python train.py --arch="transformer" --model="CTC audio transcriber" --dataset="read English sentences (LibriTTS-R)" --train_examples=15625 --noise_aug=0.002 --n_mels=80 --hop_length=160 --input="log_mel" --spec_augment=true --win_length=512 --tokenizer="word" --vocab_size=8027 --norm="layernorm" --norm_position="pre" --activation="silu" --mlp_ratio=2 --head_dim=64 --fused_qkv=true --bias="all" --qk_norm=false --parallel_block=false --inner_norm=false --subsampling=4 --layers=8 --width=192 --positions="conv" --init="xavier_uniform" --residual_init="scaled_by_depth" --optimizer="adamw" --lr=0.0023 --beta1=0.9 --beta2=0.999 --eps=1e-06 --steps=4500 --batch_size=512 --epochs=147.5 --lr_schedule="wsd" --decay_fraction=0.2 --final_lr_fraction=0.05 --warmup_steps=220 --weight_decay=0.3
Rows from block 4 of a small CTC audio transcriber, named by matrix and row number. Rows with one number belong to one neuron. Each number is 50 + 15 x the weight over its row's rms, rounded and kept within 0 to 99. All counts start at 0.
Before each neuron's rows are labels from the 100 clips, of 14848, where the neuron reaches its highest value: "strongest on" is what is common among them. Only what is clearly more common there than usual is listed. The data: read English sentences (LibriTTS-R). In brackets: how many of the 100.
# fc1: MLP up (model.blocks.4.mlp.fc1.weight, 384x192), inputs 0-95
# fc2: MLP down (model.blocks.4.mlp.fc2.weight, 192x384, transposed), outputs 0-95

strongest on: the word "him" (35)
fc1.153:95 36 42 64 62 25 70 46 32 72 56 37 70 36 37 39 44 47 46 72 49 37 32 39 49 39 78 29 32 63 71 33 41 34 46 57 90 24 64 59 73 46 48 50 51 50 55 33 67 38 50 29 41 72 48 57 80 27 36 51 34 44 30 52 35 32 51 54 55 41 19 55 59 53 48 55 72 51 58 56 67 73 58 54 62 66 47 43 41 48 62 41 66 78 46 34
fc2.153:45 55 61 46 57 74 48 40 53 60 49 48 46 36 45 63 74 41 60 63 48 55 72 43 36 28 50 26 53 49 39 36 61 75 57 56 14 70 37 45 30 52 66 32 48 53 56 63 48 76 53 61 73 31 53 22 27 72 45 77 76 67 49 67 25 75 33 52 25 24 65 42 82 52 65 42 55 56 48 56 16 62 46 57 27 44 56 50 93 44 53 50 22 19 73 16

strongest on: the word "be" (30)
fc1.128:54 29 54 48 54 30 38 40 29 44 60 69 44 31 47 60 50 44 47 44 65 41 46 57 62 65 65 55 51 30 79 52 58 54 56 70 27 82 86 32 75 37 59 50 66 70 82 45 59 55 56 50 28 38 49 49 26 62 66 46 18 67 31 58 37 46 47 50 81 50 56 43 67 57 56 45 64 58 24 73 36 53 48 38 57 04 62 70 20 41 50 60 60 39 47 44
fc2.128:64 64 34 42 42 58 56 75 55 28 43 54 43 69 46 64 75 52 55 55 57 48 39 49 55 50 47 64 52 39 23 55 52 40 40 46 61 28 19 99 28 32 28 52 57 31 63 28 55 23 79 53 38 93 47 37 48 69 41 28 53 62 64 47 60 60 67 32 36 66 48 42 54 50 52 29 58 48 45 53 52 43 68 33 61 80 34 57 61 46 75 47 41 64 28 31

strongest on: the word "people" (35)
fc1.346:63 32 57 60 56 39 42 51 53 65 29 60 44 58 22 56 53 39 26 59 49 65 63 56 46 37 72 69 36 43 80 38 38 39 30 81 47 23 32 47 80 73 46 40 32 70 84 39 55 63 47 42 79 57 60 59 54 57 55 31 58 60 40 59 64 25 60 43 76 55 42 57 90 64 43 38 69 53 34 36 60 65 34 36 52 51 15 57 51 41 22 53 68 53 48 35
fc2.346:24 70 43 65 52 43 69 26 54 42 74 26 58 72 81 67 54 64 68 30 59 64 46 49 44 55 40 34 54 58 55 52 21 43 66 26 47 53 55 25 26 37 37 45 81 26 45 68 58 48 25 74 21 41 38 57 31 33 47 57 13 57 46 43 44 49 44 70 46 50 44 70 44 46 50 85 61 64 79 63 40 67 61 74 71 66 80 40 34 66 48 33 35 70 43 61

strongest on: the word "her" (33)
fc1.99:52 62 41 32 32 32 70 65 52 54 49 30 46 56 41 54 55 45 33 42 46 52 70 99 67 46 60 24 80 72 56 48 35 49 39 35 45 47 36 54 40 41 36 49 54 77 50 31 81 69 44 49 40 61 52 68 47 72 62 34 35 53 59 72 61 12 58 53 42 58 40 45 44 74 67 35 55 62 41 54 51 50 50 74 65 28 44 63 68 35 78 39 53 64 58 45
fc2.99:41 51 53 43 60 41 60 56 48 50 55 61 51 13 30 57 56 47 44 64 55 77 59 33 48 29 51 69 29 71 62 31 67 48 71 41 55 60 80 40 62 60 67 54 53 33 47 58 48 47 63 51 74 56 47 76 48 43 37 73 43 47 50 58 31 20 51 30 56 59 61 51 81 47 45 36 62 54 51 46 42 20 12 39 63 45 79 47 40 46 19 38 40 33 72 39

strongest on: the word "her" (37)
fc1.169:19 67 45 69 47 94 48 33 48 53 66 53 56 55 45 58 65 44 51 87 44 64 60 57 46 51 41 32 36 64 57 36 47 75 51 82 67 29 60 57 71 51 40 63 64 38 66 51 73 45 73 36 58 36 73 42 38 91 42 64 53 76 53 58 63 31 44 45 39 81 79 70 59 31 39 51 46 56 58 19 54 74 56 76 49 43 38 67 70 40 73 58 64 41 31 22
fc2.169:44 41 67 50 59 44 19 29 35 60 28 63 62 33 40 54 31 47 46 34 70 49 47 40 44 33 70 40 59 16 39 54 69 62 40 58 32 42 44 41 35 64 57 51 41 66 44 49 44 52 68 90 67 58 54 62 60 33 49 54 37 47 32 41 38 38 53 41 45 36 51 42 27 50 65 53 45 68 18 81 51 62 45 42 60 28 09 21 40 26 37 46 46 48 62 45

strongest on: the word "was" (45)
fc1.182:57 62 55 66 52 41 45 49 46 67 73 52 36 45 55 31 52 60 19 60 21 56 43 70 43 45 62 27 41 28 57 39 66 27 60 44 50 36 44 64 76 44 51 54 47 45 60 55 67 44 56 41 44 49 73 45 64 39 34 42 24 36 32 76 57 65 56 78 25 51 31 42 61 45 52 84 49 61 38 83 47 80 61 67 49 53 48 48 36 64 62 74 68 65 29 53
fc2.182:56 54 00 33 62 38 34 44 50 51 66 48 79 45 51 62 45 45 51 41 53 43 47 50 35 49 62 74 49 52 38 53 68 49 24 43 40 46 59 55 48 77 39 42 64 47 47 44 43 68 45 52 47 54 37 44 21 70 55 80 44 53 62 43 37 40 37 47 73 55 87 32 63 53 50 62 49 62 51 61 91 45 43 33 23 70 35 64 36 44 72 55 21 63 52 55

strongest on: voice: female (79)
fc1.217:60 75 24 39 40 29 65 27 45 42 52 74 44 48 76 47 29 54 38 32 81 50 41 57 62 44 64 40 42 68 58 39 64 38 27 59 61 55 47 82 52 40 39 56 54 80 59 53 83 50 36 47 53 68 25 39 64 64 34 46 17 51 35 27 47 31 32 50 55 33 33 52 59 73 62 45 41 40 54 17 47 46 53 25 69 49 42 48 42 23 62 64 80 82 57 17
fc2.217:52 21 49 53 48 82 41 67 55 58 76 47 78 48 44 50 52 36 52 73 46 50 49 34 53 36 40 51 77 58 57 55 01 56 58 51 44 64 67 37 38 76 53 40 54 22 55 25 45 46 72 29 36 54 53 46 49 62 65 72 84 42 45 48 38 59 40 71 30 73 65 54 52 34 55 49 36 48 49 71 50 45 44 67 10 49 40 53 47 61 53 65 49 21 12 37

strongest on: the word "you" (38)
fc1.372:39 71 40 55 60 32 64 63 52 34 73 86 31 56 50 27 51 63 54 51 49 46 43 70 61 37 52 28 57 47 34 60 56 45 39 55 59 63 58 62 39 46 32 53 42 64 72 64 49 28 76 41 59 59 52 34 34 40 44 29 49 79 55 54 72 55 49 51 37 57 35 56 47 53 58 59 66 29 63 46 33 73 56 40 56 48 42 58 73 15 33 46 64 64 23 20
fc2.372:30 61 69 62 40 51 54 48 53 68 42 36 62 35 34 57 39 45 52 52 35 44 62 59 58 79 62 71 79 58 43 64 55 51 13 44 56 54 57 46 31 62 34 31 55 88 48 35 42 60 44 55 35 17 64 71 76 72 58 52 35 52 47 24 12 64 48 60 64 30 63 40 38 52 44 67 48 55 41 57 74 45 43 36 41 66 35 59 43 41 54 51 20 49 45 55

strongest on: the word "the" (90)
fc1.53:80 58 51 45 42 43 64 72 45 61 54 71 69 45 53 57 40 52 43 36 72 63 63 38 55 20 43 05 52 45 76 82 34 41 28 38 50 48 62 61 57 35 30 46 47 34 51 61 39 58 42 49 52 29 52 74 51 57 30 56 07 34 53 55 55 48 63 52 44 57 14 56 63 59 59 29 61 99 47 47 97 85 47 41 69 46 46 60 48 51 61 40 68 53 42 34
fc2.53:56 47 59 31 43 62 43 43 42 30 62 46 72 41 60 47 58 59 73 60 45 48 40 34 48 57 60 62 56 51 44 46 67 61 37 41 37 51 34 53 47 44 70 52 74 45 61 49 54 67 50 60 45 45 68 00 57 19 44 82 56 44 54 33 67 55 52 35 37 52 71 30 50 51 48 61 38 41 55 65 14 47 54 58 52 48 44 62 49 41 44 54 28 48 48 44

strongest on: the word "the" (82); the word "of" (55)
fc1.300:73 71 57 62 67 71 77 41 52 53 40 72 41 25 52 60 56 59 55 42 59 49 39 39 52 39 46 60 37 65 68 26 57 53 27 29 42 41 63 86 74 65 23 78 57 55 51 44 60 33 44 60 54 67 19 50 22 35 54 50 36 65 29 51 32 51 50 76 57 18 44 87 51 49 50 63 69 36 33 48 43 52 55 40 49 38 52 42 51 16 44 48 61 55 44 31
fc2.300:58 32 69 35 41 22 41 29 41 59 48 45 64 54 49 52 33 58 26 30 28 67 44 55 50 56 46 50 58 42 21 47 38 33 62 55 43 57 47 75 58 25 69 25 34 48 77 60 52 46 42 36 11 50 39 56 31 42 36 34 36 57 84 61 87 67 57 53 63 59 65 27 43 51 74 46 68 49 36 52 55 41 61 50 52 37 43 31 84 65 47 49 59 73 53 42

strongest on: the word "be" (29)
fc1.122:65 35 54 62 56 34 39 69 54 48 82 36 52 43 40 76 47 55 44 50 64 52 56 74 53 59 39 45 63 52 56 48 68 66 44 48 48 76 53 37 99 70 47 14 50 41 54 62 65 48 66 52 58 53 64 60 54 55 49 27 34 72 38 58 53 47 47 63 40 62 60 52 68 45 58 43 58 51 53 37 51 36 72 34 70 22 52 35 27 45 20 78 47 67 41 56
fc2.122:44 72 60 46 52 67 77 52 62 50 77 59 44 62 45 38 50 54 56 65 38 52 54 60 42 39 48 57 48 56 30 44 45 43 54 54 52 49 53 24 37 46 45 76 47 66 63 23 32 42 30 38 47 59 48 58 19 63 42 63 69 49 44 55 25 72 52 48 48 39 56 42 52 52 57 26 32 62 56 60 22 50 34 42 69 75 44 44 81 43 25 40 30 58 73 29

strongest on: voice: female (83)
fc1.206:37 30 45 60 71 31 43 42 49 74 63 50 63 56 27 50 29 46 00 41 61 38 64 60 41 37 59 55 52 47 73 40 53 48 47 46 63 57 51 67 74 69 37 75 40 93 44 57 62 51 25 46 60 33 39 37 55 44 55 68 47 57 50 49 43 57 44 44 49 48 62 59 26 45 58 74 66 65 46 54 46 34 59 79 60 60 29 81 50 50 66 35 37 75 33 36
fc2.206:56 45 22 29 56 71 51 11 45 39 36 28 40 40 60 56 50 58 67 54 36 48 40 43 46 59 42 22 37 55 59 49 74 65 50 55 56 53 45 36 48 50 69 30 28 21 58 36 45 52 61 37 50 52 80 49 31 72 51 25 23 32 56 40 57 56 34 42 56 48 57 33 59 50 59 09 54 62 30 42 63 63 63 42 39 65 62 56 61 53 80 59 75 26 73 61

strongest on: voice: male (78)
fc1.127:57 23 45 50 55 48 64 53 49 55 65 36 38 28 39 27 39 58 44 65 02 48 62 47 47 86 76 41 39 26 64 45 55 59 52 40 46 44 48 56 56 59 36 60 61 46 39 57 54 55 80 63 66 47 49 48 23 73 32 64 66 45 29 71 30 50 43 79 61 79 41 78 63 43 43 71 35 62 33 52 62 24 44 22 53 50 75 69 43 72 46 52 49 38 79 63
fc2.127:49 62 47 51 27 67 55 48 33 36 69 54 36 37 35 63 35 49 20 21 66 31 50 50 59 43 34 60 56 80 31 59 68 20 52 51 59 45 71 42 52 49 28 47 32 62 50 20 38 46 75 44 36 38 73 67 32 43 51 53 53 67 57 65 33 19 70 26 37 43 54 72 47 26 42 26 40 60 64 07 66 42 48 40 56 54 22 54 44 60 61 52 24 59 47 54

strongest on: the word "the" (77); the word "with" (57)
fc1.340:56 27 00 58 41 44 35 31 44 50 55 58 60 40 47 50 58 44 52 37 30 42 45 47 52 35 37 26 58 56 68 77 47 58 45 54 50 46 48 58 48 34 57 68 45 30 33 08 40 63 58 50 34 57 52 62 53 62 51 56 45 47 43 48 54 35 48 25 31 58 71 70 54 41 54 60 40 37 35 42 51 84 82 55 96 72 58 19 61 49 37 44 74 68 17 46
fc2.340:58 60 75 51 34 52 81 55 30 55 51 51 58 61 24 68 53 23 53 38 67 60 50 76 72 46 40 61 51 66 69 85 52 41 55 62 57 48 82 51 49 82 52 44 18 62 73 45 51 47 33 55 50 54 47 61 17 41 78 38 46 40 49 60 38 55 40 54 56 41 36 49 61 53 68 79 68 50 51 22 29 41 46 46 19 27 55 53 48 50 55 60 37 29 72 56

strongest on: voice: male (79)
fc1.44:54 56 45 23 72 48 66 55 37 35 51 32 33 51 50 64 38 52 35 49 59 75 64 52 49 70 64 51 46 27 59 54 55 76 43 69 58 75 39 52 67 44 51 45 51 50 80 56 58 59 97 53 36 44 42 27 61 56 47 47 39 72 35 63 47 37 48 61 52 54 52 50 64 73 52 31 39 60 39 56 53 82 53 45 56 18 62 30 54 76 48 53 59 48 49 33
fc2.44:70 49 70 54 10 38 70 68 48 30 50 64 65 28 46 58 70 47 61 60 51 44 55 62 61 41 46 64 60 51 79 41 62 54 33 43 50 38 69 68 41 34 46 18 46 40 61 49 46 29 44 40 35 57 36 50 47 22 51 34 57 60 74 37 51 64 46 44 81 50 39 51 38 42 53 69 48 31 65 27 68 51 62 88 46 39 55 56 68 52 80 29 37 82 90 40

strongest on: the word "said" (37)
fc1.126:76 57 25 75 63 43 46 46 42 70 49 74 60 53 58 62 43 61 51 47 41 29 28 52 58 62 29 29 52 16 67 36 77 69 46 70 39 52 61 57 23 57 34 65 38 71 40 49 64 13 68 46 59 33 49 45 36 49 51 37 25 77 44 44 44 59 59 59 31 69 34 45 34 53 62 70 45 51 47 67 78 55 80 56 51 51 26 52 40 51 61 37 53 68 28 49
fc2.126:44 29 52 60 29 55 62 65 48 52 43 29 45 43 61 65 27 50 53 54 17 63 69 44 59 28 49 74 49 70 47 56 42 14 57 46 61 51 57 50 66 47 59 61 54 41 42 43 46 86 63 76 44 58 56 75 66 40 58 69 39 42 70 71 16 38 43 64 51 40 36 54 66 55 48 66 70 62 65 32 42 52 56 34 51 36 35 53 54 56 35 64 41 38 30 47

strongest on: the word "said" (77); the word "he" (43)
fc1.262:61 65 30 50 59 52 79 33 52 36 66 24 69 57 44 61 60 56 57 52 65 41 55 75 64 59 68 30 63 29 28 45 69 57 36 65 77 41 63 77 40 53 22 86 34 52 54 53 68 45 55 39 44 34 76 54 59 73 23 52 57 66 62 57 60 46 34 34 46 73 13 73 42 43 51 30 60 62 58 36 50 62 54 35 41 49 56 51 45 44 59 63 54 13 40 72
fc2.262:52 49 50 56 40 32 22 63 47 72 35 24 58 52 42 39 36 62 58 64 56 66 59 44 22 53 48 59 48 72 53 47 31 69 41 41 32 46 38 22 38 38 46 59 75 46 42 45 78 44 48 55 63 74 17 37 86 47 48 82 63 49 53 29 37 46 54 57 58 41 75 39 42 64 45 54 67 58 32 51 23 54 71 64 55 63 61 46 85 49 30 61 50 74 32 43

strongest on: text has "looking" (38)
fc1.115:45 68 55 33 70 90 49 37 51 57 45 54 38 59 27 56 76 58 47 56 48 33 53 35 55 51 69 28 70 50 64 38 54 61 41 50 74 47 27 66 34 58 57 73 32 43 44 45 42 79 52 54 53 67 47 76 49 28 47 62 39 67 50 64 69 24 66 43 68 30 69 76 44 52 32 49 51 35 53 38 46 44 75 56 64 10 57 36 45 68 35 36 47 55 38 52
fc2.115:71 26 72 53 47 43 34 55 52 39 51 53 61 53 67 45 50 44 67 54 66 64 57 59 42 17 59 50 31 47 34 66 59 40 43 51 34 21 51 65 51 53 67 77 43 51 43 19 48 63 20 44 38 92 69 75 50 54 38 10 23 48 46 11 60 76 52 43 26 40 43 65 47 68 56 56 59 43 48 62 78 54 49 58 35 60 54 64 34 58 72 67 21 59 61 53

strongest on: voice: male (75); the word "as" (26)
fc1.80:55 46 46 53 47 46 58 46 53 48 24 60 76 49 77 50 43 55 48 40 53 67 55 67 45 78 80 49 35 43 77 48 57 48 36 62 79 37 32 44 18 35 27 58 57 50 62 33 54 34 56 52 59 58 48 96 43 51 43 38 56 79 47 43 59 49 44 60 70 38 37 52 87 53 41 58 61 52 49 52 33 51 47 55 56 42 24 33 53 62 37 52 67 60 60 28
fc2.80:32 33 41 63 45 65 36 33 51 39 41 56 37 51 19 45 62 48 66 76 56 43 36 34 68 23 43 21 56 37 80 62 30 54 58 46 18 35 70 41 87 53 45 47 54 50 46 68 52 49 29 52 49 46 47 41 66 21 52 66 89 33 47 60 48 60 45 50 37 69 56 40 39 52 44 38 44 36 31 20 28 63 52 47 25 63 68 48 85 47 53 54 47 57 51 46

strongest on: voice: male (85)
fc1.49:44 29 47 44 67 30 49 57 51 55 51 39 47 29 39 65 53 72 33 48 71 57 66 72 86 58 58 56 36 24 40 68 39 62 47 81 68 61 62 55 53 54 47 51 35 69 66 40 56 60 64 41 89 39 70 54 32 71 59 35 76 55 43 57 74 52 41 54 49 47 33 54 64 64 57 52 40 44 20 44 57 38 46 26 57 04 52 47 32 53 55 52 83 35 55 62
fc2.49:56 53 52 74 06 55 55 39 57 39 85 45 48 53 41 83 67 58 59 44 45 44 54 29 47 37 36 52 40 44 57 55 15 51 54 33 41 42 57 63 35 35 62 27 72 39 51 57 41 56 62 60 42 45 50 39 72 34 61 62 43 54 47 68 18 26 37 46 53 36 71 63 30 33 45 32 62 54 60 51 31 55 44 62 43 86 73 59 22 45 56 54 54 42 18 34

strongest on: the word "the" (83)
fc1.341:84 70 39 39 39 51 62 34 17 40 54 67 60 32 51 49 68 64 68 44 48 47 63 84 48 36 43 30 57 49 53 52 53 31 54 49 41 12 31 40 38 38 53 38 53 29 58 49 59 41 72 54 54 51 47 45 45 36 50 44 62 81 48 64 69 27 47 50 58 77 30 63 60 55 38 37 55 82 46 50 80 49 62 38 36 29 56 28 07 73 19 46 78 78 28 62
fc2.341:66 20 67 65 63 45 47 37 33 73 53 44 51 24 58 33 32 45 35 57 44 46 30 38 44 76 54 22 66 34 47 31 48 44 36 39 60 67 66 48 57 63 74 26 63 09 51 65 64 59 48 69 34 50 55 27 51 60 61 38 81 42 37 51 28 49 49 58 38 44 35 70 48 55 65 70 55 38 61 46 35 56 37 58 75 44 43 65 53 50 73 52 75 49 65 58

strongest on: the word "was" (52)
fc1.231:76 44 67 75 46 34 71 67 42 48 58 50 46 50 57 36 21 36 22 49 49 38 83 48 50 58 68 66 50 43 76 55 45 39 58 24 57 14 44 59 27 57 58 43 36 48 58 50 46 31 34 57 77 42 66 69 33 54 57 40 34 53 23 64 14 49 22 63 65 74 70 45 73 58 28 61 63 33 37 55 33 38 57 12 61 28 34 52 67 73 58 44 55 48 41 48
fc2.231:23 36 32 65 47 51 32 36 56 64 79 77 60 71 52 42 66 57 65 29 74 48 48 37 62 33 49 32 57 63 69 41 50 44 46 47 39 74 59 62 46 39 68 52 57 34 45 40 45 38 58 69 51 42 56 29 30 39 45 59 37 53 45 25 43 62 55 56 28 55 12 45 25 47 39 22 37 47 34 49 45 55 59 53 65 61 43 74 49 29 59 43 43 32 93 71

strongest on: the word "not" (27)
fc1.189:44 59 29 36 53 30 61 72 50 34 47 28 52 31 33 31 45 38 47 59 54 55 69 50 80 68 52 26 25 57 46 32 39 56 73 49 52 83 48 59 58 21 58 78 48 87 84 39 45 49 76 76 49 46 44 83 45 39 51 20 38 56 54 61 52 89 56 60 35 41 59 36 50 41 50 52 53 35 67 44 30 54 48 68 49 49 50 54 66 70 52 47 40 71 00 46
fc2.189:53 11 43 34 53 56 26 44 61 53 66 39 61 75 61 38 44 47 33 57 54 56 56 41 49 44 58 49 95 43 46 43 37 27 21 38 42 34 72 47 26 55 49 21 47 30 52 50 71 66 23 24 54 37 52 39 68 69 65 63 45 43 38 58 41 28 42 53 77 36 56 56 61 40 45 60 87 64 56 37 68 59 63 54 34 43 45 61 51 28 79 46 46 60 89 69

strongest on: the word "was" (58)
fc1.149:59 59 52 76 49 43 45 38 42 63 49 44 41 46 34 52 50 75 15 50 47 39 55 66 70 72 51 50 38 23 63 46 33 43 51 52 33 44 54 34 63 55 44 31 54 44 82 51 51 60 43 46 60 44 45 73 50 46 33 42 57 52 39 61 39 70 54 73 54 53 45 48 62 65 43 49 70 73 37 52 40 73 49 41 60 49 56 55 20 48 56 68 85 52 55 31
fc2.149:51 61 43 23 57 50 44 53 70 59 53 42 53 53 31 18 68 40 57 33 62 40 51 33 67 32 64 38 53 59 56 49 62 41 40 50 25 33 05 66 54 48 63 57 17 52 73 19 46 43 48 61 38 85 51 51 63 49 46 41 38 24 71 59 57 45 34 24 48 47 74 38 35 75 51 72 30 31 55 37 62 75 33 69 51 33 43 52 56 38 67 59 44 37 63 61

strongest on: the word "the" (79)
fc1.301:22 61 33 71 59 42 57 41 43 67 54 67 47 27 51 46 49 55 78 65 35 56 59 39 63 24 34 31 57 36 70 72 67 50 49 36 42 13 48 70 51 33 50 16 51 57 42 58 43 58 51 43 74 62 39 57 36 38 41 48 24 40 47 61 32 69 59 58 43 47 38 60 68 57 46 56 50 49 37 53 65 65 69 72 51 16 73 73 47 44 31 46 74 71 72 18
fc2.301:88 23 77 64 57 63 49 37 36 44 43 33 50 63 36 47 47 58 57 43 48 61 41 54 48 63 62 72 70 54 44 88 43 32 15 53 36 97 36 24 34 51 48 53 58 26 49 50 53 50 46 48 45 38 42 64 40 36 61 60 50 51 68 50 49 44 52 49 48 41 67 30 31 55 52 54 29 57 50 45 11 54 42 69 62 68 48 68 33 23 69 58 30 33 56 73

strongest on: voice: male (85)
fc1.69:40 39 39 43 52 53 52 72 33 43 39 57 38 62 44 58 36 39 49 60 59 75 72 41 71 87 52 28 68 50 50 52 45 66 53 55 65 26 80 53 67 41 43 48 43 29 72 49 48 87 72 31 36 44 42 77 48 42 49 41 22 48 28 36 28 59 39 61 59 55 49 62 82 46 60 41 55 50 38 30 42 51 68 62 58 45 51 78 57 36 27 46 64 49 73 62
fc2.69:28 29 45 63 63 58 75 34 49 46 28 64 59 55 34 67 63 67 61 41 63 63 47 50 39 52 38 20 44 43 34 22 42 73 57 40 52 29 30 77 63 61 56 57 71 78 75 58 28 59 63 63 43 70 71 59 56 42 60 54 32 58 39 46 57 85 53 36 55 56 32 31 45 59 45 46 46 44 71 49 61 43 24 64 45 26 38 64 22 61 42 60 45 47 40 54

strongest on: the word "not" (48)
fc1.204:24 62 61 57 66 65 72 49 54 52 56 69 56 50 60 29 42 49 43 73 26 45 43 36 51 91 66 21 30 39 66 28 54 61 21 48 53 44 39 49 36 48 77 59 37 40 67 37 49 50 47 75 54 51 33 68 53 58 60 78 49 62 56 64 39 70 34 64 81 49 62 32 61 42 61 63 59 43 52 42 48 81 60 66 63 61 66 65 62 41 56 32 46 47 56 37
fc2.204:43 57 37 44 40 46 60 56 48 51 46 49 73 70 46 39 47 46 20 45 49 48 35 40 79 66 58 50 47 44 27 22 71 35 60 31 46 45 63 77 58 54 68 56 60 51 13 48 79 53 68 49 44 67 50 46 67 61 45 31 62 42 66 42 64 27 40 59 23 57 43 73 45 54 39 59 51 36 48 57 50 36 58 35 57 62 44 69 09 57 58 36 41 63 17 47

strongest on: voice: female (82)
fc1.85:80 76 60 37 60 54 57 35 58 66 58 61 48 25 57 46 50 22 46 58 52 59 66 53 53 21 72 49 25 46 41 37 62 53 54 73 47 36 79 57 33 56 23 44 33 46 34 59 47 30 40 19 68 86 56 42 72 64 48 52 31 77 49 59 68 55 53 57 66 38 37 63 57 53 46 66 52 67 55 55 57 64 41 42 70 16 54 68 54 28 77 45 37 51 10 19
fc2.85:35 65 53 61 38 51 49 66 54 48 28 46 30 41 57 60 74 46 49 45 56 39 55 38 45 91 44 55 55 50 45 54 56 51 31 43 47 37 30 54 56 56 69 39 68 68 50 48 30 48 64 74 23 00 46 72 52 59 58 62 43 52 37 51 45 18 42 49 45 68 62 65 38 36 48 60 41 26 86 54 58 25 43 52 75 57 55 55 41 51 33 59 48 65 77 60

strongest on: the word "you" (39)
fc1.245:67 83 61 64 66 66 47 50 39 59 22 29 15 56 54 56 84 33 41 36 57 33 50 46 55 57 59 27 33 62 49 59 63 23 63 53 57 51 59 67 77 39 41 84 41 81 57 52 54 50 69 38 64 60 61 65 63 42 66 34 42 55 46 67 58 37 17 60 60 46 21 66 44 57 64 44 66 67 62 24 30 47 63 55 53 51 71 60 30 50 25 40 58 49 28 54
fc2.245:38 27 29 70 36 40 34 50 51 64 68 48 53 76 62 50 55 56 60 63 34 56 41 55 49 14 29 47 62 57 33 75 40 46 52 55 40 48 54 13 37 57 67 30 46 25 57 60 43 31 28 58 56 45 65 47 36 60 40 61 56 56 93 40 31 92 50 51 61 42 60 33 50 51 44 54 65 54 34 52 76 60 52 49 49 35 44 59 77 47 50 43 53 72 73 24

strongest on: voice: male (74)
fc1.367:52 38 44 29 57 73 34 56 54 66 43 53 29 57 49 60 71 46 42 53 63 72 75 36 57 74 45 52 60 76 46 70 36 69 42 30 44 45 38 49 44 28 48 58 45 56 39 61 58 49 52 36 67 64 61 30 36 63 32 50 44 37 29 67 50 67 64 53 42 54 60 58 43 43 68 31 48 28 42 54 46 69 38 67 39 46 53 52 49 63 40 50 63 31 30 56
fc2.367:56 71 42 70 52 26 52 38 49 31 68 41 45 29 69 28 41 66 39 58 48 47 44 47 40 25 68 48 53 38 46 54 54 38 64 57 34 44 60 53 34 71 54 39 44 52 47 72 39 53 04 39 60 18 62 61 60 40 67 51 83 36 98 27 39 40 49 60 70 37 41 71 56 70 42 75 59 60 61 66 67 18 45 48 83 74 52 45 73 36 60 53 52 59 62 32

strongest on: the word "the" (75)
fc1.307:23 59 50 77 71 57 56 88 53 54 45 47 78 41 67 45 44 57 49 45 53 56 42 44 50 36 76 39 21 47 51 70 67 45 89 55 32 42 56 46 69 57 37 55 49 79 74 54 59 36 42 43 34 61 62 50 51 46 35 58 43 59 27 73 33 53 33 47 40 84 30 69 42 58 27 73 59 49 30 46 46 30 57 56 53 41 22 66 45 35 57 40 78 50 17 35
fc2.307:70 63 52 39 24 63 36 40 44 75 54 31 41 75 43 28 47 53 50 45 52 58 50 65 37 44 41 37 59 45 57 64 45 60 44 41 51 86 38 82 45 57 78 70 72 14 42 44 36 87 26 52 91 37 45 31 56 64 45 72 20 46 84 37 51 80 41 56 58 29 37 43 17 35 53 32 56 34 58 55 60 35 38 45 45 56 56 34 49 47 50 42 53 41 76 48

strongest on: the word "not" (87); the word "did" (29); the word "but" (28)
fc1.382:51 59 35 85 44 54 67 65 73 40 55 28 50 29 36 37 46 58 51 45 58 25 56 53 54 85 83 57 46 41 53 47 47 85 65 55 47 48 42 47 34 42 49 60 42 34 49 81 38 54 39 58 66 48 48 62 69 48 49 38 51 74 62 72 40 32 36 73 64 50 46 32 41 51 46 58 68 60 39 59 80 57 51 23 73 57 50 40 46 43 63 26 83 65 54 22
fc2.382:53 56 34 57 60 49 61 44 68 53 77 43 45 26 43 42 56 41 48 55 54 49 46 58 36 46 41 42 46 47 44 31 75 48 62 65 56 50 65 78 67 49 69 66 61 58 50 55 48 22 38 55 74 41 40 59 22 66 42 40 31 45 31 70 51 49 42 53 71 56 44 58 66 37 62 52 14 64 57 62 07 45 65 37 72 74 33 59 33 44 57 66 48 47 08 19